Weights of a small multi-label image tagger.
Training: adamw at rate 0.0014, 10100 steps, batches of 256.
Data: trained on regions of photos with short descriptions (Visual Genome), 203450 training examples.
Rows from block 9 of a small multi-label image tagger, named by matrix and row number. Rows with one number belong to one neuron. Each number is 128 + 24 x the weight over its row's rms, rounded and kept within 0 to 255. All counts start at 0. Numbers have three digits each.
Before each neuron's rows are labels from the 100 images, of 14848, where the neuron reaches its largest size: "strongest on" is what is common among them. Only what is clearly more common there than usual is listed. The data: regions of photos with short descriptions (Visual Genome).
# gate: MLP gate (model.blocks.9.mlp.gate.weight, 672x256), inputs 128-255
# fc1: MLP up (model.blocks.9.mlp.fc1.weight, 672x256), inputs 128-255
# fc2: MLP down (model.blocks.9.mlp.fc2.weight, 256x672, transposed), outputs 128-255

strongest on: text has "window"
gate.605:067130171140179076136110123097085084082112100174131160131146165161174134118137144100127145117128157138079140084121140112120117142143108068143143112124157088083112117161094088116133146108111138085158097118124140135138149100162135144122103168123146121131108143120104112109136112134168153114116126142106135150157102107126142116080141135157156167139113145175128114127140094137136119147128
fc1.605:098176151169135140137113111109117093103130158133126157130128132118072113153145074124090119139126175140152136191154111166126156144132121073133150120149144097086125159133108108138136145158108143166127155109116141134150099133131140094141120079138174114167122130088125127159128092152114170102091136088135095119150122116089112139144152137129121165121164072155153106136139136127143102119103
fc2.605:101134112119152138123096160144164101153127109115122127106137127143065117130047137118135158104155107136152128138111132081091182128143129163126116109130120134188148146131127156160127143105124146164088138139156075152103124122097139117181147110170133085104108124117105169094137151082148120130151134090095135108174122097096145163150138142097151146164122149183124134121147113094118097092137

strongest on: text has "zebra"
gate.558:081136124127102122110136127155097119140118108114127141119121162135181117112143144114139137147132107098135093099122111211117122163115111137130153149136157117089145149141146135168164093164152141106148117125121075107130124142150119145148082128155126113099161155114120112096118127167134136111089105166095129124106105142121067132093150126121123108123120111140137080154082130109184096131124
fc1.558:125134079154125192167111094097133101105124158095098127139095094121130123118147116159119131107136133144151109150102113053152153112111154096091127148125161127130144112132106118113132104128148105117114122117089096135119123136100122135145111133149159119133140116118118147106115140176163145137111129094109124138126142155138122130172144152154104141184143107189102137146095162135135107148131
fc2.558:125163137161117143083142114142132103075123088158147154145117138088115105116156108112117112129147127121130116168146120086073133118106146137130120113132120143141111157132138158174162121123164114168122142116094137135110084108142152086092111080159148130066130154077208141140138172140079120161124148106101145168174142140149122104142161135123125088141128134120155160162146130149125139140119

strongest on: text has "zebra"
gate.283:110132095096157198192133051130149147103145097092110120114113094121120097111103142156141107124109134094115110123138130103140104127107095145135124126140093121109077099118158160114132145155137161126142147142111122151144131115137076133135157160134158172087134114122161110184113099116127138111129132123088095127141135113131144122133132154119131086134104160150140136141121112173126090121113
fc1.283:102159135147152100182117101092170134032145178150076108107125095142118145107128102144111159113124129117105115102098121092150120128124109123130112151120124103124165129132151178161152106138103121138161119125116131120103110138141147129118131052144104136097134090138152128164100103128177163131085156127137143121092116162102102155116113114130121130122145132133126102103158151158098126143137
fc2.283:145140136108140124159092117090136152129152157095120142097145138149160132089130109121070171162148131107121124167123112135134150137125078122126123115128123152107104141127096100104125127131110137112098149098138138127135174126133147090105145139139119094130139150131108134112086123113116123104085108178139139085099159094098122175110104095116153140155104134115087152110098118088105091147124

strongest on: text has "zebra"
gate.489:098147124104097127077141144123074149137177136133091114117107137143115114145112163125083145142142110151136132130143125173151109128173135117101133153116135137182087150120128116092144149126117113088135128123133128117127166091128145117114149119139103097138130121168119142107144166095150109156120123153152120098120129138136120138113107120172139115134151139145158098165129107108150146100119
fc1.489:121126110154130172116120100041137108153146119117146106133083083106091139154131096161153128153123133102109107150166126096123167134091161112127124154108105116167145146112137148127086096103136126109128159143128096130126126106089096159110118106150163115166135097102125110124125196149150142127086114105119160145144187139170123122132158173157098134118125094141094166149095136168121128183184
fc2.489:123139088133111147108157152125127112080126090167146113174128092084139150132148096132149135169128130149131131110103123122107138081136136118118189097140131159147139169111159098142112157132117100150112114114100113112121105093118141162096140130182103175146153118126162109128183139092132122127139126142137118164193143126129139103109145097118126079145110183128082133189155130115142127165116

strongest on: text has "sky"; text has "clouds"; text has "blue"; text has "white"
gate.321:123155127103164137140134165118110147092064169117169116131097139133136172102162162130133144142106134169144130107156135124115144101149126096070139167148140138141119158117128157131105162128127123135155119155118137168153108129153113155136108126151122153092116143189141171111157114133132128117116105140120108093129164191121077095179132142147100138158129114130120107126135102112128133172150
fc1.321:135164151130125097114113109123114136122151097116122143115135117117110131087139150128130134109150124148121090127144088156122197141149118098152141111116143147136130131138149162121125097143105132154158107143109092151129113129132125120128110115124127116073145123098099110112105158130167192121055148106109124144131154161100099163118098105089110101138113076189136117124129166142144113141152
fc2.321:098136094120165127115176131164160101084136106140154162125143092151136147139145159139118130163122118122122127136122136129141104112123135152128139126128146099120156144138090139110146143138068139153092162109103110094186141067105136111101094135118156176071130132124114147168125143122124119155129197140128145115148144105105113138091083166144083171165125121144107131142154150089160125154114

strongest on: text has "man"; text has "wearing"
gate.142:170097140141112120139151107144059182089098128159128139078111136115148193147088118124163113116132136141137102138155108127072117117120150120123157116122126136152145115114103160107141149192125144138118088120107115139128149137105164139116113133111180141084121131143103123166134151205127144151124115120136164134146119145088162159120122146098082138097136107114150135138131135084132125127119
fc1.142:135099140142082163121131148143100120135065090108144133117161091141159154149116168108145102126101128122167134113158111128086161173150118176142159166154110146145131123099132152145095136167136113121145154125128165109158122134104108169090104148133129113147106090102085127180139121204145163159099116113116102100132155124078123106098132134136095152178140083110168126107131108158131086122111
fc2.142:108156117132079123125144150164130096112110116093100136118098119145117121138172111130133117151140111158139115182136135132097119114159129114132126085139115167133107127124138129122165097123097120122126132172126122157114140096139121139141155116120134092129114126132126153160132113114126105126147154128094082132108152116081122115132182128162107151097115139134149118143127139102130114135103

strongest on: text has "man"
gate.137:122158099119133159149120089062131141131126079068143145169113079155166153150149165144133137125129124107110148144125113125124132148141128133190113143079161137188156114158175118119106136131126132145082106154132172153136115100143103169115116143134142118115130160113109115145089125156137120134140126132149141151146119110168136117136100157106101155166122110128089145113101153147132122109124
fc1.137:115175109149136137101127118101134106129087134153166128143130154142175136127160118114149121101143105098160104145151100128140117106153159106166145130097121183117148099154142158100128144165165148117145168091120140133121094147100161153112116140116118087168179112160142112140103151121150118139143130127144152108144147119173135105139179129154128143164131111118144101085111083153118100108131
fc2.137:145098088119128129116075089099142094154107118119116116127142140116151083142124138124123163168073146098151116116142112127159151167097102149071141122129072098123154117125100117157156123142106086156140108131128118124116120121160157131098116119117141133122109146087155109104124119120093103071149125119155159117143153146119134123160137119175098123114133130134072134074122163124131138150156

strongest on: text has "train"
gate.465:154134132151107114115147103119157145129103151138094108138104160147103115106148157193129149128125163074141118174137083163125177135138130099155106122103132130111148128083123134136073115140129123132118106098123134144145098075139112106178117152097096131137149105138143131122107087123106122097106092127114139169098116153104122095141137122166112143143137134109139123062106130180143095139108
fc1.465:106129048131092141078134157181111142112176139114111121140101080135147083145146147133119127129151125117149143094113079105192113186099133129156114138097169145136169145121149101140123103130123142125113165143157130142096154194136133159185166108168115138086130138144119105114130126139111122132067134130137094130107151137099130092118106109140150094123121135151150119102124177117122125119144
fc2.465:127120125098148141169093119147172086142143160172134133128090120112162107137172097132130124098131090083146133172132117107117157126128158090128128171110125113105162126087095154166071126158117161139141105141166096157128136143120128133127132143068114131167111106152178128135088102121122124136119132153112155109130083126130097155074127070125113127112160104134084151123117137087122122138118

strongest on: text has "green"
gate.571:160099168122117115107107131172123167121099111113148162113145147116130161139138109126117144094146144139117119062133124138143130146138118144148145147120131138105132127100084197150147144167158112115114112126149156124162152133124134143126116127160141120145166145149116146144115124107077137138167148060085117117111141129099131137135130119088121099084097153098118165085169098129123093117166
fc1.571:104137145126129137089103121145138129113079138120090135114136097100171152124073159105161101155170128181176165142122108153189106135088115129114172107097157137099108135129104165146140126097144172133086130122142102188152126112117097096132160122134143146119162121135132127090089105073129121154111141094099091137143163125088130077125183165111130131088151133088129127111120175126094153160113
fc2.571:133128146108082113115117122092148134144133100085148167119153117115152135141158129153118128102152099125101149145116158126137111127130104146136175110145113145083124147139150115119131137108095134143125129163168216108164123073159126142105146102121195105122120116135125163165141121115124114126120150145168111127080153102108084094155098130089076155133135118121103126121141124121142092090130

strongest on: text has "horse"
gate.96:117124090172155099114142157114103104132118147112144111141124088118146154082127088141129144135143118085183128132149113122149157159142152126169162154148102139118101128113156137169120131125122105078117131122134134112147118139151143113122150111122143117136146138127183193124105114116110093129139120170163119160129119135143175153122111110144094119151140108117133106061097131098116134137081
fc1.96:155102099087134133126139100131166150102158125115091098142071121110133156129090135117148106117076149126136151144134123133105150114105120127114096111102103155178161101105107153141130137131156127116203088143071141142149113090115125129064122145120144160144158129125136156095123166127106118126183127138137139098155090105172139152183103137117114141135128145118106130134127159091162134145120
fc2.96:173141082123129144120157157106158099111142131079154170154134160131089143096122149170146137092097117130132141109139168139149082155109131129089158109115113133124135110120170122154145096149139134147151120094132127146137133099130116162158113185115132165128168136141150085143105136117123150102127144116130090121134188151132099161126149181084113150104149097123126126149139152123112145109147

strongest on: text has "plane"
gate.417:110119096105080114114126154162120134110099146110150109084108115134140133130127136085117161185094118125131126129163087132144136104119117123149163151079116108134156140101137103182141109120120178153127121122154098100151141089095142148086130136137113106174163114114104142149152121101136081130138122109106146124154135115127139145116128126160149123137148109115128182110143123166161073135140
fc1.417:107149173122107140103139171124127150100119105138111142111158143141103142104135156142159139127145133133158149131166070140145164150105133161135141167110128130145166132180145116106121115149154117128086136164115152112113089128189136093138133157128111105162121120113112138140124113133133130102107101106134088132089167118114106117155144156156149163132143097141103137048097137108144142129157
fc2.417:135080124135130094119101113133147148115123157070116144171153126122154122168132121126176146114108102150142130098130120168126120163113112120116124160104091122128100137100131103131119140114092134126112116142130134110157153095134149119125094122118098132128143106127115115113141121128147138119108160137121105143138118152103133135117090136136124092064157115128053082137091101132166087081140

strongest on: text has "sign"
gate.75:109197153125170172152142114097132131130112108158120102101123106095114144096130129094181145122112150131073141124136131119146109112118130147178113153131153135075140136161098147112113111131187129138118123133125115101178179120125153138085068151104116124097112162087150104133128158125137152088105114105143146137121115112112135096142103165127106147114110135115152116138126138101114093177181
fc1.75:148154143118115140104138128139130146107139103105135175123131092135139113122113090116097113070096132149110127113122135153156121146175139160142146185160121158149112149153095121102124122107121080145118131163138145121170172100173109147117084115093115109146150128172072117127118104103095138116138113125141138148091132100164161105128108172131124095105078157115126108143171121157131163091097
fc2.75:154109113108144154129126107132157128141135119115109107152091155109162147165101120088140163164121120130141170091158131108151131115130167128104124107078164132148152136107114140141121107084140127129091113099097152164135119107140142143124105118100120177121148132157124098176135112119090106136119112101102138123151148182144167142127095154150132120144158098090106083150124140158105130108121

strongest on: text has "clock"
gate.436:146126130117112115159100113187121121161142103116149119145117147158144097142113133092168109116083146122094115122155073138140141118123146102103143085139119131138136099143116134125101157150163149122142165127156103104165119084103156172130091138150112110129119148138166113106114138114138103138148131159142094107117160104122134116124125121141131117091135132128155130153118102127156117141095
fc1.436:152137142107156132090145162113132157149096123144129150157082159107141099119138130136150116141139123112178121079126139130132102145134129169124109107148144099084127132159107153133112188126142067113107174186140107115148121126128088122148106129107116128166127097151175171117152087105113131097120098109121115144109149155109100083138179117096162164179098112110093152106140091104072171154149
fc2.436:111141134117103138151139101115122206142135128166113114180059098088130114127137102120094129137107145136102138102155138104123084098104144108137140108114119125132114131155096087069157109160109103107129119148125160149144166102147120131107134127124221152150148193176153115134081161106133134135143112113089168120124119147083121094117160114122106154113173092123111117128098128146126146106111

strongest on: text has "red"
gate.629:091123143149111096095125065140155163110114100146086146139114130106122114130061182153116160162131115119141140121146127113099124120109145142122144088099166110139180155130122110136176114137111155131120096128114164085105133121147127112162094131109125150120111155115148166091117113109108134133065169137119119117099134150130086137106148126113093082144165115122137135113146196127152133130090
fc1.629:103156158095128110178108162147078103167115130096138126126126157135153125117100140158139127097060117090151096115180107127086135157166127090130111139144068119136121142111098110156153150141179073119122164119136082140110163154156100168139121130128144103122099104087115163092126106114112118110120103111136106136127182127134108086127161114138150155149110105126151137133094119128129125125123
fc2.629:167152100144147179126165127149141137115152142095199131133171142176155130134121106131108155158125149149124133092088119135133114115137125146144132096149108124111153101108107099100178118103144109177104132131149114115113120095138160128118152154124123188130153125095167148129118138099150154148158075117138108130118156123116101142088162132125091120124148127144151108129106114091132117153108

strongest on: text has "plane"
gate.263:130114124148116160147103160161147132083107172134169091092146129123156118124126137124118158184118113151150124144161088128130098095134156150141166123101149094072197131170156120148152136117109169133132130115154119075106156127140141118132108147138115125150140159127134122154123107119140070116121089097138122112137148134121161116156155111128121120130143098108121193103094137101120102139124
fc1.263:140154103169138169109142044116126130152135101087157114161114120122161120127111136119082110143132090112099124113105166158149104092161124102118131099139108110100100080151107144118145123126128141100142163115094142128150153139105110140149164101138137125126144130120146105130169132139121144125135172142106139069164100106149094132115128132124094078155107131137127085171142094127143143133122
fc2.263:097160137123113135130118157146104126147131115180174109127133130120147142094106101104067152160144130121131155149148158109129164098139134160163120137123149146154140124113125139166150125102155144125143149144139138121121125136124124141133130107147132122093095135135153157083125139149141108120147087117100148106157114130185113099087163117078130166145097144127159123117160135138118157134144

strongest on: text has "horse"
gate.173:101134083111114155118154093118166168167172148119117148099100110152132103110111139161068116137141091122110116115162111080141171144109109139147130133117095122099138169162151109131132106125097117101145122106145170114138144149163153139110158144136146112122116120092092117093118149111115134119086102113116090149091128111153111163107120130136124130126126119173135150135116172151066095164092
fc1.173:083130136131083103135136153123109126152101136107118141115189100177144183112141113073131131145152095103125121079136103176082134157106126131135153115102137123137128143109128120103113159120046139137129166143153148122067169149136137119129176114129142115149128142108121125166131133079138138137096165103138154146161134129149140154102141102116155128144138111151136130116113120152084132135179
fc2.173:125141198142128122121110107169107166084136130122100159151128136110145126142131122120098121084129119137120135170147131076122156130165156105171102096139163101147116165123109090127137108125123138144166183157116161110114107131167107130119170116157094103149117159140140108113117111138130116096148117143121169127062120115102073093163154099124120146084129125125122130109109112136132108138090

strongest on: text has "sky"; text has "blue"; text has "white"; text has "clouds"
gate.449:145139110126187122164104134139149120097122100079116078109117157098129128163111167088114162143152136162109127111102099090160088142110106077127126105150116145094091124139153182130165148120149134135170115137085110140100114128113146128179152110132128128150128150092129122184124126120124154145146125165114162138144140162101145139160145101150140123114124165110110113176150063159106133146125
fc1.449:142095126097142154095103105140138161143187149133115104136080105134143136102079159126104131121126140103170120154155094118157124124120064126125106173091133115094160140134164129128133116131127119137124118156152105080131105084148111106132154118139165121109164165195123137147126137138136153132101089129122115112129182140117149105129123127118114140113149079184114159099131174115127126126119
fc2.449:095154128125101063146149146136152114130109165141157129134131150130132118160117112137101134137154144128100157129166141148170080127126122129119098125119128165136143146137146129145117100090110152163095157110114155148139154124164164114070175120163180127118128138132139140130136144126134133123149105149127122136124140130144135094110130116137124121162114112109124163088084142126149138115125

strongest on: text has "clock"
gate.50:161119138127115111160144099197105152139077119090130133163156146128153114133187095139124156118102121112143102108164103110134149127138129139093162142116083137164146109131137174101138146124125081157142167096084160153121124097166108148145114116165149128149126142167150146133109130129092090097161110123127145135081126163109118130114154149171108088156129121109125154164099121126151118105127
fc1.50:111113135112140103101127132081147131143072115135155114114049138132137127114131145123139142174104122154091102127132104177106153146084107142137153114107148145139136147120133088122102134135113163097160131151195111129143112120079135138094125140122147112133139147136143133151090140126157082114093135118129116113096108109134156157138126116112158146157090073115110138103134092133121156166111
fc2.50:115125116111144151166116146139122166166132171102138123161118103121138094117113124121093141058134142098113132124168115115134105093120132113171130068136080111118134145136142128132179110122106120138132120148127136136146159115135127140159143164131124115143142133150139152142054151159135142101117141137111167129111166097103122168138159143179122142128140127145170113141127120081084130157139

strongest on: text has "sky"; text has "blue"
gate.651:115103172066142086141139140142142148117092076120138161145152137128116109152121116110147105126125096201109124131151104105127134118132125153133108139157089109124129107093137136152132147106118087114144108148090098050119137112127150173105122159147136139217121150109164124129163117133161114118153175160141170125122119117066183172113113115110126128103134148090116181131141096114090134111102
fc1.651:108175113105128121106155123128105092103155102118178088172126152146131139162155116110101103124115140137108150108075126160166113138100133123123138122150095141111146110084123113146133097169109119098101131144122120117136102109106113142123120112131093104149138150103111166147105174153095143105149126135114160120111096174110138160142126091109126158095142083149123131119150141147123119142118
fc2.651:113125113142084127112093104132099110169091174119106133127081102167129070149120095095124092123107113143125137099107104096122151139137154117124141123110086109118126162161125150127138107135122136121154147135151142141136142101138120140142085152115129111140151170133121148163138144100135077085139174156103119104099151140121146148110150116139143103171132097161124136123122137118081120140129

strongest on: text has "train"
gate.352:145072151166170098094100134126116096131108139133110146117113168168129136148067142150152089119171151115121133131188114151150160140135143102108152094120143124130127118076126176158095093138123113157123120138104128145137145134121154122130093159129127155109138138112097115112129100117112129098112136116112134120124105121169131138111132107141116109104090167118084103123145109119136120103099
fc1.352:162143139183145129123124097076155127126160106147154070111158148151133111143118145151098151127119150136114106155140129140144151107104118132151120113159140114134117082154112121095128125127101166129138091090110108145141122134133156084123137156087137147125093127083134153114164168144148152100132135138162153131143087129131152157139119147153141097111141128183107099113143114124123071187082
fc2.352:076107167150111137059145124094113133148166144142121107119112129131057118089106163098140115162140142154143146105121112119153128118155130146109109163136134110129083159170158130090125131123138081123153106090092076153141072143110120098120081112121103103110091147137103106081158122161121120114165100113125147109134110132149160118144159171133168135162156117070142139150127134134094136089114

strongest on: text has "train"
gate.416:149166119107127135129154100151087149099139135138136148116134135110158107133117107135126116122128136110124116158160147138137129127126095135174125119121126134111108128126170117126136120098126121134138067107121136138133147146149122148137125138124113106109109099116150133119156131132142158108147115157166115110063133088116111187132095125086135110120142101150162068095130140146116119146110
fc1.416:130134144115131099106104132151116131152138165108128126099128093126133126173109159134111104085108155115126109137133134117159167101123138075106152151107106117139129163166145120105142104103072125134135115184123087105162146139106172175098151112131137160171153143138099149105151126133155137129144125137120136144126126126129099114122184150115092092143101110133149161118146199143061082125091
fc2.416:078139133106100173122157150115141110138072152134151143119082142134140116081146131125116115157134170137110119103115159092112135167097129121146150118115144147091148145137095174163125108150126118100136168109116097117157119106155150119145141162139110110146114136112144131125117137067083132143149110121131135104115107128142119112143111118148097122166129138131080157082159185106161126140142

strongest on: text has "elephant"
gate.282:125149090095123087088115121124103146093159136119112114143104126150141120112127104146121150137159141147148121113113122141119137130128153152183122107122156114115156077117092143179117139092134118143103094118170127090121128106114107160106147169120120145114154128137081171100127166116123109109134148151145129169112129138161142105098168145103146123127068151158109084087163115099148141191139
fc1.282:131098113107106104132163117157110168124131133134134151116161138154069095122136129142161135111091135117115130096157110097150170114109138131134082152190103103175147134118098147141104123139104119142123120106115162139116125171152159140140147136121132152127105123090119142130167116175089123122141099147148099125089127100136088155184107139153135138144099123142162128115118128094104147123136
fc2.282:141127115129149158145123131116141084139113130147149102126139096126109103126151118186149152162134133078142088135114092171144095105151132092120129157135087128109168133145063170138159121156130151067118135095092092125117179151116168172082144134129138111156149117183120075118131141122129136112125114125137134102140132120126139128129135158127133129119166098107137120112094095148113149133128

strongest on: text has "blue"
gate.163:156130135111152123122170143086115187143109137139119115144174108113107125133113110163191124151099144118138090172120137181164128147122186144116131126114137129119125111146131162078146117115168096148097144163120135147135140145129121127145075123097123145133147143146113105095121119122108118107175116105131166156114072140124135115123184075080090118166140129073123118123143151115136123115114
fc1.163:126092130167129129148104172143154131191132125123166141119146127127142110110144149133162130104118140140137168122089166098141098109103071153094144080126165108130088147166133138155124125119131151143096112115142101128198133153111094136135103149137133092100113108168111120148129150148179131170132051149138120123123144089147087133154091138149132102126131111126123102141134097153163155139137
fc2.163:157115155134140151153141103114138152127109115116120130151107131160139157172089174103126156151148118182141112100162122097183110109167146110144120131150120160118136102083103160106134103148166125146141155116130163160130141109114125129129147124127110134090156126117118067124172128106142133166160142142126116105140109130124134089126122134027132093127168137118157105112150146137129120127092

strongest on: text has "man"
gate.119:140117111134179142066090106110139092149076169138132097122108109144163097111063093130128120113136113129129130098136114121147154086143106113155120161095140111115123100184135149116080133117148136098094094125121102115148129089139122130128140137147118113163135131141163129127155108114134130126151129165151128122108154173090136127093169125125141134111146168123115117103164129163128107155130
fc1.119:142149106101160120125155149152101096157127160129124121106163136153141078151116116152139174105065118093107113128127101126161083126129151112083105104144102120075187131136097130092110093104105141168121116093117132125150138100151142150132147135122108164149146124094160127094161116131145120144171122098124089122121163110109105120142109124113158133143154153166132080149153139112146124087099
fc2.119:131132158149147201146198101061131103116122109113151133091134100134112117121149131155141155136122160099121081155139144145132108106123137120121147155124140108134132170121155106141151110146130086104085137102130117187118155152148131126139110123134131126121137085141139113188088134133134104107204152113124151119130146143142101166089139121113139126148105104158148115151124121129105188124106

strongest on: text has "clock"
gate.109:131152135153128099107139108125079120150189111094157119119168123128176110103117116117118106132112100144086168185129150168112104115123132113104114084144091108108102128098143147157094136151124124163181117147142147147129141142131177143141162157141163134128118116164139098120145149075122092122139122181151127112162101071139133173100108128174132114107108138147118141140120143113110114128124
fc1.109:128141138136111127183115095078138110121130129134160098125170127178180141083126123102146141147111122102077147099153129104087188124164145133134099118139069164113117102120123129076103149118156112173090140095121091132164107115106142132132111116127129094162148159127067104141108138111119119147168127142173121141120147089173128103154122122154144115124150120126160162184117127128149127123104
fc2.109:144162122139120145106145109164090082138102105101095094098189142157137149151151108128139156187132119139145114117145135119124098148110154113126092170138143119105136097160107140130106125181161141111098110139103132126089099098108130118118117147134118088102093117064132126116143127132112109130148125136169104133143131116149112079167103124122071160147117124136131115104131127122110094156120

strongest on: text has "sign"
gate.410:132131109123118137148183151116141153181172141102093087106142137126110136146144173132083112159140126101116088161113119069170133147131123120138128081126109141131172140127130071154142146095113177133131064165084166153112129172141145106128110136111113093128099172167135107144115116125186177113111123118147118129143099182127113132095106105110119123142131105132132145153125138149134121118167
fc1.410:125147139135109089102082119124152172126104075116097174175141112124150179133110111116130123140113128154110203130073151156144112138157105142136142131144077138173114169099153131126134113107167122148095107134121168158164149117099135118148147090163112105122105139190084141098107105119137109138127158107089116117141157129150104097153095144143159166135111088128114119134120118131149133115108
fc2.410:118167143144143128133134069095139148086119102154164120150091122104121094136110164084139106127140122181135103161120132137123100120159168133170161145155141112123149124129128111155128133076170117193117144101052109142110146120134170101130149114159154147107120127108108157152146111148121157126106154150124169162125140186168141098087130114196123115126139126129173099155140125141124130098111

strongest on: text has "man"
gate.213:138073105164163129123128147158159142117151130092125105137143140134115197110170109096131171112150087148146076129124133127146099148122140134144110136151101147095105113139078158075143129091129129132109085119106112119157128159111167122162139138099171166167142120153137106163123131122160118144137137140176136109149145114109197106105128110099118111159143109098146139124131123118124147147128
fc1.213:127122119104157106069118081130139117135146155153145082145147122117138173121088129107142145153142127110143116159158161146090136142108112164155114141121123158157132144093125083094127143144129109154105204130088144133133135070099151133105090137117110140169141133086154129135122112157150156088132131120076124118143118162135125148077118154157122133165124130103138101108142136163173148127125
fc2.213:142103104132109121186123114107109116158167120154118111119105108101087153139170135137159114072110095155135134165106137128084151124124149135105186113135141121130113115123107110137188162102115131173083145146134117132103101167137123130169090148155119118140114124146160137134097157104098119092142112134125114100081174142114132150147108130142147152127083106145143191157138117108091108099133

strongest on: text has "wall"
gate.340:130162098104139114136116135097126131108152114136134150149131116113113143120162128134126181114150149128094111072147100093127150145127091112158127152118127115141131111097085170121143114116138150124129186138167108112123140136111147179117118125110108107163112114132116145130094146119135114141154117091169164135125142109153129116107140112114086135137129109184122142110152096118097175095122
fc1.340:105137121128120150101117134097118127109150127170116098165093120109113110117126162127112130157090146139129175162138133085121130109131148130137125102121161112127142106111150184147113107152108097171076124122140121138157122122104113108133148116160099142104162165144115144111129119118133134120155107178138152131102137138149126097093098152124131091153103127151150066109104118138166165108155
fc2.340:112080122116106125146141133143145146103129140121126125141105102101145173143123175124100144129156136129143108117145106124135115138137081130154138120158177170102106093113122112164116114108090127152111102092120117120172150123142135109206085137130105132132136157125111116124105152128121113122142093110133101143121116160171130096132105136126114164168133133136063133096116151169137117113156

strongest on: text has "bus"
gate.214:145112122165121119068093135123110086153106135129120103117142133109139160108103165128119161157137153095138099113133159138135163135111110140085104153123154147095109138136141081103119110148116142117109215191124139137135152130146150128116127117128167113165103084154132121093140137136161085130148075119132081191131101166085182170112111123123168111130097149153097098140144136146120114143113
fc1.214:178121120113124170135126132180121131162168112136124120144151133117154105128104130143135110128163132114176090129112121157167092133112145122126137089115130139094134120130110131094122099156102108128117113129110141098132096179166091185185130127124157163123116119158161077134126102147139183145156132153125151121126109177120139140169110083130128085082141140168142112120102165131169152091115
fc2.214:113123127120088161099152063109140117097136107134122144116101121128125143115149115170138142111150100120123088151092149169137087114122133116155121199129135121072129093127092110130141120162137057093069135162139120139120105117123123141129131121124182154113135150112108086162120119130116088112143182126117144067123113100135119139177106119094143109099149146104125133084161134163175141104137

strongest on: text has "man"
gate.192:134129146134087113113111153164084095105096121119159137108122122141124162120105153134111121124098130115152087139133102124136100176148156158179158130130146108097088142142132110115134143127148130117098126135109140151097138129091135134147158131129132149145104105082100121133122101110149130160134115093173120150155156151137171161142124123106108095171122123130119167081137100143125105083138
fc1.192:122124147135108174119144146177137122151095166143100102128123182126131113166137120159137154116096129153116157150117111101190129100101152100115088173146156127128152133133066183102148103098089149131138135123097134145155149093124128105102120088139100118150126095143123180114103157109141173133151146134117110097125120146123142140142167108150135133110122124165125126155097149143066112130162
fc2.192:100127086143153115140176096114134102143140135110108158134131142157134123123134155170123152125117115140112154135111149141114122116188136122142111159173136102120100151154110103102140124169153144140127131114119145149173134099151149190084107135116138123158142125105088102077161103122154133116140137159138133065119061103144139116116101116129126122131126119137127171125126126090104131128108

strongest on: text has "red"
gate.405:086110136158137162094144113134156084118155113158132128129134129156097158119127105130102148093118089120119150144129128102107078101152111144126158110151141134140127182132148053121145108115125152146148090113128148115113164097158114095140163123127125132131087136137135122125118127127161116097100148089173118148146089137163152145132088064128162113096118117142076145106132100151145129090063
fc1.405:111138132124139100092105107150115099064132156114107121130120136121130098098161132102126143102157152134168097108146160128171161152118126136101112124106143155128130136100111063131121145107101182117140175163127171129117094180164145125133131134118086082116107086103108129155161150092112119143148092089159103157133104134113139135122158160202111162119111114110134154132114158154154190123138
fc2.405:155142140107113154106100160192072088126135150089091133159161156109081109123180085143172149116135149108125140146088113106125124100107078131120115084160118076115142118160150111184141148154106139124145144125146107121160113157101122145123138126171135166137132117132150146099134100116130126125120135143119159139086127129144152133115146107142120132166101138105119136139161128143126081109139

strongest on: text has "train"
gate.194:147115132141128144108100102077145166120132084115191127120121140137084093133137124136149114166137131100123129120117148101112098144156101110070132098118134104146125113075189140111116144159080171136145102113075146152146126081114158111073098127120126138139115105107121133117116115099131129152141069135124135161155123116152086112124162120136150144166094200159143131110174107159152126093140
fc1.194:159132154169148104129137110149140106108127162143083123136132130152125156138100153162153146119141087127129102146086145142153138118124175099112077097149140151088148126117101142167138147166108119138129111119130164147082100137146133072150120138084138188137136099142093122123127108142123118104137130134112143172157123151126118108098091117105134096156110119140117125132136120143121099096135
fc2.194:136124120163073126158163134157132138145147109112141115102146154128082174160120195133116154102123127155140121115144102131124143106176131139152127133131130137123072129184162153099156140173142113133119121117093143131151073126086123137161136130162139089096118169120108128159163134158092147141125129075096156149106114156139102130125093146127144146116105132146150136166101132131123132100120